config.yaml
dataset: "Sentinel-2 satellite tiles (TerraMesh)"
image_size: 64
conditioning: "class"
targets: ["main land cover"]
num_classes: 9
cond_dropout: 0.1
logit_normal_time: false
head_dim: 48
fused_qkv: false
lr: 0.0015
beta2: 0.98
eps: 1e-08
grad_clip: 3.0
batch_size: 192
lr_schedule: "cosine"
Rows from block 3 of a small class-conditioned image flow-matching model, named by matrix and row number. Rows with one number belong to one neuron. Each number is 500 + 50 x the weight over its row's rms, rounded and kept within 0 to 999. All counts start at 0. Numbers have three digits each.
After each neuron's rows are labels from the 100 images, of 14976 (inputs lightly noised), where the neuron reaches its highest value: "peak on" is the class under the peak. Only what is clearly more common there than usual is listed. The data: Sentinel-2 satellite tiles (TerraMesh). In brackets: how many of the 100.
# fc1: MLP up (model.blocks.3.mlp.fc1.weight, 480x160), inputs 0-159
# fc2: MLP down (model.blocks.3.mlp.fc2.weight, 160x480, transposed), outputs 0-159

fc1.221:526472453511556496474465464548486605477442473485546449449548435501532484491455550476450543490480376560540490607481531542473507534512438471498491536556432446467496491410546486428517475654406513512478456531367535433489534481538553471474451500462468491481461457549538525434481504515441505463401524427501539512477469581619584410469558544495478465465537572451561427547529456555405457604461472539437446560568593567456410512503538475448462524518545535555508523456489539479495426517535426
fc2.221:422542597488575483509471490486447527506541515447641495436579536558522499411485506552621466537476448478459476533607457426594445513486583462489433414482422541510549507518458599422506519550451541567547471462469546415473533509446515437477603507460512497567574586548535427506449461532565555536623494464553573528541577501432523563540520454515512477479502540528574464450492544535475470554413523546447516498458389521524432464474525522457529487449559508523532401503489494474489456477457497
peak on: snow or ice (52)

fc1.336:507496460496557468522545496560627551426608581506473518517486549524577495502414524581503521458515585465577470475425538465537502644536443537531430562462443487416473469444605510440530481483507503510500510488594597491549519551458539548444416535533633526502537438476536464584468477470632473496564464499500508478519470565545524508511555497492523595465578610429513535524513517471549558537490452542529532517519480466479526485448476545456436471408514492510459508470495528426515413616557518
fc2.336:504541540477591494467510521561502378508546510531531519486532514426523465592525579451489489571513572503506551525592496577514520532577511509471368513573517475471408528516426458353462391594577433502488548496470466506545510493498457531506427429523549401486645497414494501465481529412448460457562492462493478566483505506435469478449573398496518496511486526567533515516533494509499398414510503545513507437459495503544508505572548441475585540525403451500442509500518504461497451418468589
peak on: crops (60)

fc1.165:477364562541463552524447466565523456487552502443436538468536478513545545481467436404494522567476456490510498508474546517534372520450360548490423527419554451485463484489528429510556421520508444517483404538543554536477490489511510550466494513530578478374566491441465455471513548550482521484599600444442529481556495494493489426614524534474538419431532460519541503517502447530553491537543533549451543481473437487622558497437516500460555550457551409424436437487471471612527550532439497
fc2.165:523508550459520562489557528494562513508481524510535452452534468450548592403516465526593485479454533487453487490453459427498553422445428480494499480471525408479468486456432502498489516531536537550512505532486470528519447592350489498542512519521660442598457527563494485516463518481550436452413538515547559394435497434659481560474517490536569540504569479470544495515442523513503517446551520559510551476499530516505488528515532549520530472442556534515589588412461448378475475410638526
peak on: clouds (38)

fc1.113:503469515441516478513545480510434492511565541482507506568462523488524440483439503376519584470503498500552526529523491514608539518425536601478510479419445511510492492501467485519532488494518622526602433571581538529475500460501507576441511575534506512502642431471588428484528476510429533423539451484434510492538558528549545534487553536483565655525535570411511491524478454447472443579500537499542490414494434513437589517524507467569498591465480466488406482566420487610483422521558578
fc2.113:559436478519525481514459527561499556455520439441453545579515520492452439488397446553584472386541588471424509566544549503520535576481462551542516475624484529482533489459380414511515468548499529500592501540492500463441539541481415462525452485547468509505472478534537531534460486547597455352484393493518451479473520503458592503402442510533577491454542467484522549415472571587526405483464520542418525515462433506505468459526427514450512419466497516491524462438459505388573579516486474
peak on: bare ground (40); water (29)

fc1.205:513488532481448571540500473518459454546591511490362520406476559455448518542455586593518531473496533485522526521418499457524493712488418466556454503513531502448479498544532541485534454413507477521503455538522519431587443523580490580538478438436492425520500511416470521439513557509527496486386465553562510455508467527508485459467564538490600466463514545487453433516565542515503431579588485478479524542548565564390393511554567544482511534459548468536473455516491475429478444414542500
fc2.205:424570620504564453482519507541574471509405435477486492455492518509440528532544538556389526454486570494439498481592525535439434562590514559603466538463512521421525539522429590438471493560441582486480527505455461504466499577477480522431461524529486392535626526493464410561481574526445446467600498470511435490491575606415418523457440498500588464506471453532546508478495489526470424544422477506546424490498501480540476516560500534495510427462469486462483467508541477485509468359471571
peak on: snow or ice (42)

fc1.387:482496414510600538489432496563422504466409543498424522481482464528415555480461451406519545535533468517525455494551489449451471424439456485445472463570583468528466420498503520470561499447462455529451548440512454446478527441598532542504531574470504563454483515436449510542522527487462556427458521514520544544525470505465510442681442564486470524418456431534439463557532490517536406464495426495550443549552458560571500479467496533545648435591486508495520606434536507479521390517482450
fc2.387:435440482470548506449554508452569607480515487528500483534518500533508475517563459449458491633471547361496493559518423443424532453496523469482553525446436451450567429545458473504487468503483441519499438485448476486493420513514602552539412533489608541461636461416420494446478406506504572575504620490520552500606556508575440498476480530565507490475469448528524420474559472512503509477491447492571481408540545540485483424468546479586500449415542500514510487491480510524562361504489509
peak on: built area (35)

fc1.196:505393498484502541462478449537501453529552443514543507499492580577435558515503584462500435521554591545515516552447481454491449614495370466463429431513534503460456430491536467405523454477444504479487510444517552470530480539592501508451538530521619484528558477399512400562555559522488479481479584612475560474449475465486462500708468601516494499497506486542550536447447497539499421537448480461530584449458448513511532468471487487528613456464515522458542468506524520512519498594520430
fc2.196:477351525493504522405507526533592543491383542535487535521481524492470530447528521454487473596502581479501438450490498487455588564539556596551494542561547474443485459495468473593526460486512489476551506463525497499519476565465575471429465552549565445427607448445481582466509466546529472467494567473474474448563537556519386475550537509529552449527494417467519469555524454566473468442518505529569420621450629480403547448457566440445510495562493596530546545511514503501519412561535484
peak on: clouds (45)

fc1.64:535614446533557463497480532412452530517465499526492452522474522440513458546498596567509530536505549511494554461596530537417588468534645453477554493611488543512483477475537502480469532490492549457479604441469412512517533465477494423480489478506442526602493513592539587514449508544493514514451406556495480456456473506509482539389494451454498632566503502474474538507536486461433517467471456537459475494489640493436466531494511541534463470509450551527544577396485612407450485394587476
fc2.64:513545526490535520501505463531668467446503539524570546522520507495571577514510557539608479472598552500513407528464510479547452514472459543484460568635490521541485476506515542523568528465485524481483379469511462549511500569482524476498374489452532512550392537555526456491557463466503536473515533588550419464450517553549481431430508448493464605520512441405611422519454507530508542457514551536521553492491463504529523504574480438504480519473453500499574562483490451341476497374582519
peak on: snow or ice (33)

fc1.51:506410550520507493459509580566586424405446482555529488512596483553534456482449493480533460589551452570537429555517482502386486440582522479475486507526518446506460645436542478449465500488492495602404576489504458527524553549588500450499514394544547492532541445483614467489463568481473462554531544591551500497565569504518356582533458465515397523467467534571521414497540440491475436468521529492470541513438516497455568491453503466553605519545520488436532537479531470461516551494541526
fc2.51:443563477510450503467459513594526555413393519521475473572400497550439507521490517472473492535529444551515457601481494522397499500476524523575575543520511524419405414590547498496544559483492460440511481373467521488447437547602483470435531548557449499454466560514542538515438525475554549501497542478505380437483583517539451467411608517475425609564534531478469374586495486466497470601536504508537442526506577488519506435554486444478467446417507515517515452484495510500458518523404490
peak on: clouds (25)

fc1.16:509483517572532526507497507556512509542438579488442475530536454414526657505565473510457451475492502495563541506524511496518466495473537497578473485470479467455479470436471656459419508504501488448482513483518464474625533457520461500506479526465497591476441496560460544444528556482437486537435448505320548481505538529437521478475470538465545469449500563474468479575570497556523548485501642478447494506523518478498448385518477503512584687470520579491526483543589545499527447610503555
fc2.16:614425456496466523512544530642473464513552496559449600487431568666569498582494501525517533464375465493472505591491462529512509490422445498448511521503434463553527537508488530466463530490524591541478502517457526580441490565491502461450477484499527523517514499460516449484575525466546548481481554476543580491461501466497503579479456508457486517575474490447616516465405487530476497581597597512499527439459497462512475475538671478427467549527489432480556487509481386518535475596555537
peak on: crops (39)

fc1.218:483469463480566412565555455521478521443674557459513478452606514462468409498561461583495467485421553542482494431571524445502515583437406468531510505435448523508486536585484503471498499491488442515539535524467536590501496493592519542540476565525438484491540538455486479483519457477495428505479612510500472526484515503442414514476511476470427513486458537468485529516428472382471579528606453520528623525541542491543548487518439572445374447466412503556423556597487500560490528520548425
fc2.218:514540503536612601523467439592521409436475535479356526444454484476484521448536447533526438422514591521562580498388538473538411505535564508452479501448494513463559514470498424511469425440503489464490398408511433602536503374463416517517511524450571490547488423631485501484491440467501485503496517521371482532501414477532489447521533466514495450463514466567537479572476542470541502536522444487525482452437429506499503491444488401577521495575479557489532508539583522511503528419452488
peak on: crops (65)

fc1.264:603480592523518538683542520504488497509507486551484525529492582449467466510506559463522496448475476498528585453451563606533579490548433549525519489509427451559470471466542467447440507420498540488518530490453592550526520602484411559532490560487585506538620492411502546539375524481468453524439577543519508502531465501507565482552517460459435514476523461533536548529499445545402449505516538468550492480487407453372567505477468529471552543421444543574490474540502534556415487516603517
fc2.264:589490494486512518514524534503481547603408477530510356482535575524472411482473471510436530445519468451462402498448457437560522472533555542592475474454575469546454549492519460560424533486595437417448507504513611463478437525532549540477438476516406472480460415539530499530450435513499494451555563506504455535452510486501410467478466522487524593514483450388495507504492474402494549605504466474593478525526502460469432537508478507444456401626403520522481476462524621493491514458579447
peak on: built area (63)

fc1.58:502510560503487543517473508425501521550565433505523446512469514525511444582508445523490500503512505471550591515442492523449521514494549526448482486538489561539494450503516454476480509456484467496502450579523505514528512518479454650460478572583481498506550564490482536363432506494429592388539488503434508480519538534604663446498552538486601597506573554537520485457503508539437567457485449500384475531433481376508385485484520455473570501474639548480412434488490525549417517552519471
fc2.58:420475507484577445530499514442480510581469555503500509511464550501582517361496441463475483428464488473501488472426481492468533525429498542475492498503587493524486475578415421581515596456410520491495502497523532538523538470465445438437511482497501529548539548530492503542542449471514469476522600590495448474455478581481548516589445524505483435599520430496506424487479579454511531543515579509614591578485586400479518541465510621605477507584406438463506513434543534536505582532621498
peak on: trees (49)

fc1.470:511599510416488438536512522536504586559510575509450535502455544531516454548476578548520492468555624518533524487384542551489459619514523519515541483531499502450540489486531564556517508529487559597481462498606497553539512524432517541515469422518465489482457536514564415601473534466582532503526455517539513505473507446596405471418539507504502552475558513466515573517560490435427535585494605502464501496517435470464417566546410572381431528535488435550505482439477502442539373551589503
fc2.470:513552510481534482466507508503523509571540457489490537452454483483543538496559445479452476463458525448451544411503514444516483439397515464550564504530434467486531524524515539455506487462488582521502563432462577559454582439446484638601448423505422589483334478564518507513507480398450467607543545441464490426471462471479486447633534605563540478423510512521469503578491474396494458516573462510518409474464502509525518462484492423507390518515539526513529502538581543578401486467512507
peak on: water (70)

fc1.209:537424538517538517629497575503441511561508449496475541482473484518501429535475558568506549436512510474532565504473519598544542432440396501593501536518560572565474540520558410554454517541466518515501534483541588496473554578503439515505407542381581468506581490513559526430392435455501477524399540564564465458486448515539544542559422467454549536511513506498503492456513498497422371546505451443562489511462432507502555503509498559570530520402400552532485500478447490598425453513542569
fc2.209:561475475575447463509577500419492597518460473529510495540456494592477477572514531496473545465476402471461479527532431449503470483482485482619543513414518542508517506503518629461484583482450481472429468467443504481436431518562506474533595459571478569487413466571427484533602559513522470553499668467422541444474521535458408452504463613516484584460541508449490483449495476431513507589539487478460449535526543498510582449489414414555412435477520423503547509485468592471507508469485463
peak on: built area (39)

fc1.365:486566457471556462508464553511425539552574491535547515575416468482489573489430447476464557515573453476503464510514561573438501547489516533449550526525497443575497492526465566592437598523475502572479510534585536510570579448458487605527524468512433486524591512479559486448470537527533605446561422410535528507574560411624458455406501423436520500523551570561468494540475507438468549415484407534481550496496526520485515495551531607478503498499535466568466638415485559529480475541498471
fc2.365:496443507499473550506542558532443549489550513537543539520419552467499497596525477471503444516546500461447481389471449470500463513566552609534507490476465492568623473477511557577525393505477493473510483570537442441537496522490529488567496466513381537419434432500546555487538490439424554441495500511624551485512504443485407562602469478532505473507521499445453489498463408428489508471471463447462581540548566436472523421357511497505467483482526494521504324492470417504591441463559484
peak on: trees (44)

fc1.12:506504427463538544559535454487557525493495664531530538456525525457466463499573458441477545527510414397555503480493551580418515538462591621462488456466558443477513442441505471474512549481421501483544535557464437616538453496561572495595475518563477572508463485511504513473440531595432475497523533579405431498521468520559555447430528499503561527515526483552527547471547472399503608425533523569503430511496431416501494494443553559444480571591571503569432485506479577471509522502542490
fc2.12:491557502503443413502562447416459602546464322492521522554465569566494473466586526459502532449499474509436523443454435505465527507430491442608514530524529514546514533554609474463509431547462497471498495532479434434425479550590439524471586465566473551466472484603494534517539568529578499460489567458516464504506483503450420467437514568532534509506499567471555514457421492350507506519535515560547612538528571547486515442472480511521527408475569450517395546500557454441442525519533500
peak on: crops (54)

fc1.29:518462480462503523541585392502498420468513570520455569499484554481473549495483557539486421534505456486597393517539550505542519475524438448542563511449506492498492621640531471443536414504390482483471490561434540540498525594544551518519453434458519552438508658575439483528532531456404520441514511513487497487506589436487516516537439505483471501531509575501594558495400447501481479492473538424527518532568487432481577343455508581500523476473562525508521443505421509517540499435478491
fc2.29:466421493491459491499341531607563530490463521534436608538494518583487493423499536522483458547488446478546502473424438425523434511588486573608568483458583495484520548571525449567509652516537491460513529581417541514423530519546470490544477534440498500479481404581447531520479483507573543570440431477451467513441458473428496548557524428492484559447540461541497499532496549478493480530408511481475531574432502477504530310532476523470474550491556545489464483486555480516475523426512504
peak on: built area (26)

fc1.402:497492514560441466502579511540424536531559497436541508497485510528492551453415548513479516444553623536448561469539527499536521495445476366504537456614463536460510526501577473505501470470492451436486673420516523518520489544474522369481436509556615539539592451486455549495509566456485473568383564501574557511476535536469534512579552452524551425488513510518483543504492536631497493445597482393497571480494485510445521537473452437473531478417426511492548478503473402497450496526477521
fc2.402:459498558425526553495523526511512440502454513533502468519498464534509445524406591496513514495479521451525533469540485579502419504621501589527486608602508496440451517540543563410522453493582457486506338509461457438501563488526489430538546487527417483547494543467540404546507470581526458568576500409447504529552551527472414552554453495453528545495442495529510565513480493536488493430465423453574543571514558607497531465503488523528469493601462468493487495479501608393583381560452488
peak on: built area (26)

fc1.317:529426555523496414503510465528541413455481472477452460497510473531504459471478591525563459493506487557558466483442514501463371427518575486530493459528479471506465510525619408474546455483461509536438474410535538491465501517421444524572474513514586496589472544543506609602511438446548493526526508512546565506468475525533442445525432589480412597475542518548470463530505516624453547476461555359467556492446599462521450467520559499565505483391531470494589455556495557584511438476422469
fc2.317:539487472439459547517555574504504544427467542419501582544557478567461463562559577477472496495466513560446517458452505549564592598546505595588548547525503478574397488480571451518559455468511492444455418477495519482510540531515452507462501417475413490527496570513503585451562548565462442490456506470547554472530544532483434511608528445368474537484553433468472519542510502464516514476509533442442431485506605466543543515468568531531492477548561545515574445608541554473606405471385509
peak on: built area (36)

fc1.298:561482513569436494476511521422482554542517536476429483436498471509495510542493509557497554476382498494454569368454602557524499532539541523427526473545438492541452514406582494473505482537574539450489507532546427531540601561455448481539415462430504524585526550481486445492432443581527472497438424546510487400483531523533446553528481619403538499525523530463543500582547470536434474498542585438428577578446497442503596488462504531484570507541512514496414498503524561540377455552571543
fc2.298:486491500557491507485561461489392459508522423479528416508525439418480473547470559492558554429500544478593533473445479508492454457486526486381517445511573503491453495625526567577539487493486459536589517565419425479532638527474466556530538545581414577626507452566495492470534555466521453518470472495373408394489479487476492495504475461501506513476467543477516466597596487488473527461448542470454622494437505523528413509463546477523456494497414558517555502472466571571419478503559490
peak on: crops (55)

fc1.469:573473541553489479568591573471488481480439513560476397514516492411468439503534559565486469505584554478572434441487535489567466473497467526577442488572420503621439412443554441595432552565440461531508501533519470535556501451467450505478413531546518511539531530504508428467398408548541433521498526523502538448446531460535486575552499467445423535491575553472509518474560415493537478486513526532549551535412563431422625555505561553453487531448553564479474447511446529527387457526486522
fc2.469:535503460517479457517500505387534468565537506489476506485502435473485497551530518505402519487428538523541527477490491465500491478477465502521585515485461543523489394530470489439423546537495602472513507577506470566519479645465513536497516512408507430431506522575613514513516390445544568480521501589428392450447535495514476460523459554477519435565488468460494528497549448443499561478547518468664507540462507434519356467508489412483495420588497532520581416487479545525337508476508475
peak on: built area (41)

fc1.161:480512461501535515455514533540594569452452465532531515489536531473507505482452537526582528477478467486410468501499539479520472491501524452428454632570446523403460530501523457467488494575454510532687520594493603557520586554488522542500428553527514485452569493463533397471556559447506546479463474410577470506480528528518545356489546516493481505547571485593471502505458468445407513442481481528474520410489585533502534519509579482461463498495488471452609492466430389503509473391536590
fc2.161:463560469502513481492545532564333533476523487512546422478531532532476502451522537546507582543453460447568491523514519461488496496498474587465534428600493520466458574477393490469453481588429481564265464582480516449481521554448579536535558504465479521466488426461522452478479502525482465523569516462497593536466469489550541639491531454514497532528459574515554508494451528502484499466483514499477482457504412565502395564494511562490509479521496497508593507498457533564404468356498483
peak on: clouds (51)

fc1.48:497490440505518503505596564497546508481527540556537550467551540387573589545577416563535383536506522503501462541501443419583461580451488526501468595473628547506478505529516520446557545468502512518478511411603597573543560484629579525504478517522497481522492454521518484427474479533451476516496553624540419434448540545446557544506469514496480512448498505442609447506540472462468561546487520435503449479570544463521543508475453555561522466356395484465516548466479465516503567484513509
fc2.48:622593454513520506565488444541498544491482527476548469449518408490561535465620440570454547501493567518525442443495538445510597540458572498475536483571510544462501506519415419452613478406558530504489508458500671564530499515448490465436431517474538492490590528532528497509523486447557576496414496543447615452478516495488503466471573569551500457522526532506444504571444501532495521521470544423579613457492544482556495551530482573529523488589404515467513587471477564594511549482498499
peak on: clouds (30)

fc1.312:539510524589362552469455557499457487457486510471495535514520512448530502541463469461543502467431414505529431447598494507484575512358453528501477484585472460465520456533501504552501497565507512452540436526475510545486491458450461456511625560463543514522605500555502594427496473510534478527514484527402457469526445539508595481499520447470531431557442481481568493600423541570533401446499469530483585451500546468485442483544565589523533567435374498529417477556479513516427621437436541
fc2.312:638434547438571477502614572407479540520521469565452474469500448469438445511453454433479510535577436486518546425478563478473460448527492463581538515484486519460508453474556508481560535465506523466489524463455591522527465517496482515446327467516529527511464487501483383547561504534490425462495573455477488470477524591534534492566539481480542408488537426536487556620471483530519477468477448474465517546412583508510573435519514407484450427567432489493389548540505526508527579388429524
peak on: snow or ice (46)

fc1.101:510537477501432527454577470505428511476474550482535536409485501459462581521519505415543373500534476543567506514531567498415374420518510441587441584410556451380464480492475550440503458493447426608365419494515547455566509494423446565527512458465556494507478545540440535510506584453503520542522418451530572447480501516505540418407489405479446503509526490524434448437553571529458438407485510556448398540486490555495520469469517496478540515425511485555521474521453442509508451477492518
fc2.101:520504523460522474485442488549542552519502440474483470584546504410468502477518571440463551541402505515434478511521496423496517440623513528461501499426523432575467508533440555521586521506441420575480527532511539467435440454527462511577471522523420506540556563570483361511542627413511441494536471612438427469459498575469525543512484494513485567479453577522573526538529499447475459472533486495494409436534497516447517462442508585530455575460464432553547495515489655498541464417488607
peak on: clouds (44)

fc1.185:570477473509508483493585522559533553479488551494529471562449494427457487461460481574516505484533467527581514458410480513506646525557581462530549465537417427515465456521493459522371601543515493413548466542436587442558473496416505498479526511452462438595497491541517502531505571477490508525464505523516485403521437533457474543499487469487425615443466499414428468549486567466527550516490496487495482544410578605475513524560473607579445615490531504509476565498575494510424509534640526
fc2.185:407597520474469473486519493484518445540460533491412484473512503467545531494505508639519480458476578524456523520421441481473536584475492460553505480530506417530491523473436444532575527615504453447558504568541500600556518512433492604565514556542482511546491464547472494351489487492423417559418472496527487443504447392562484502569554481517594422443521538401489457531445459482489519437480485551465484529413495522531449463462555530484536491461586540500527527341579478507490464499609513
peak on: snow or ice (51)

fc1.269:481481538443497531497503468519546559466534461518490523515535554462482459576544475446532437497532501491494574506492568492541519420418564641478436549466483529526511480536490550497462501434508620540524458580518541505541498523477543536429504552536507507508460545525617512519522509474446483439507520559491446482459541509561481513473488534481554673549585479482629518512474429444526544605456536492517491427460569514549519536530506404443468600481557482521420554495432549505520285476576509
fc2.269:543499480290420488492508449551563526520493428498454465410545470483544470528524473402491493549490544471560565481517436540440486457457546529506507449541499537511533510439551475492528498510645585485537338464485520545520492537480484545524510502478611468508624491464444510541467445372497516513550512371571471460545514520593527467430504519533478481478586504489456515510529539442489538487465469495493482498516560494511413567533518476558582493579526594505447517548511491567471582531430522
peak on: water (68)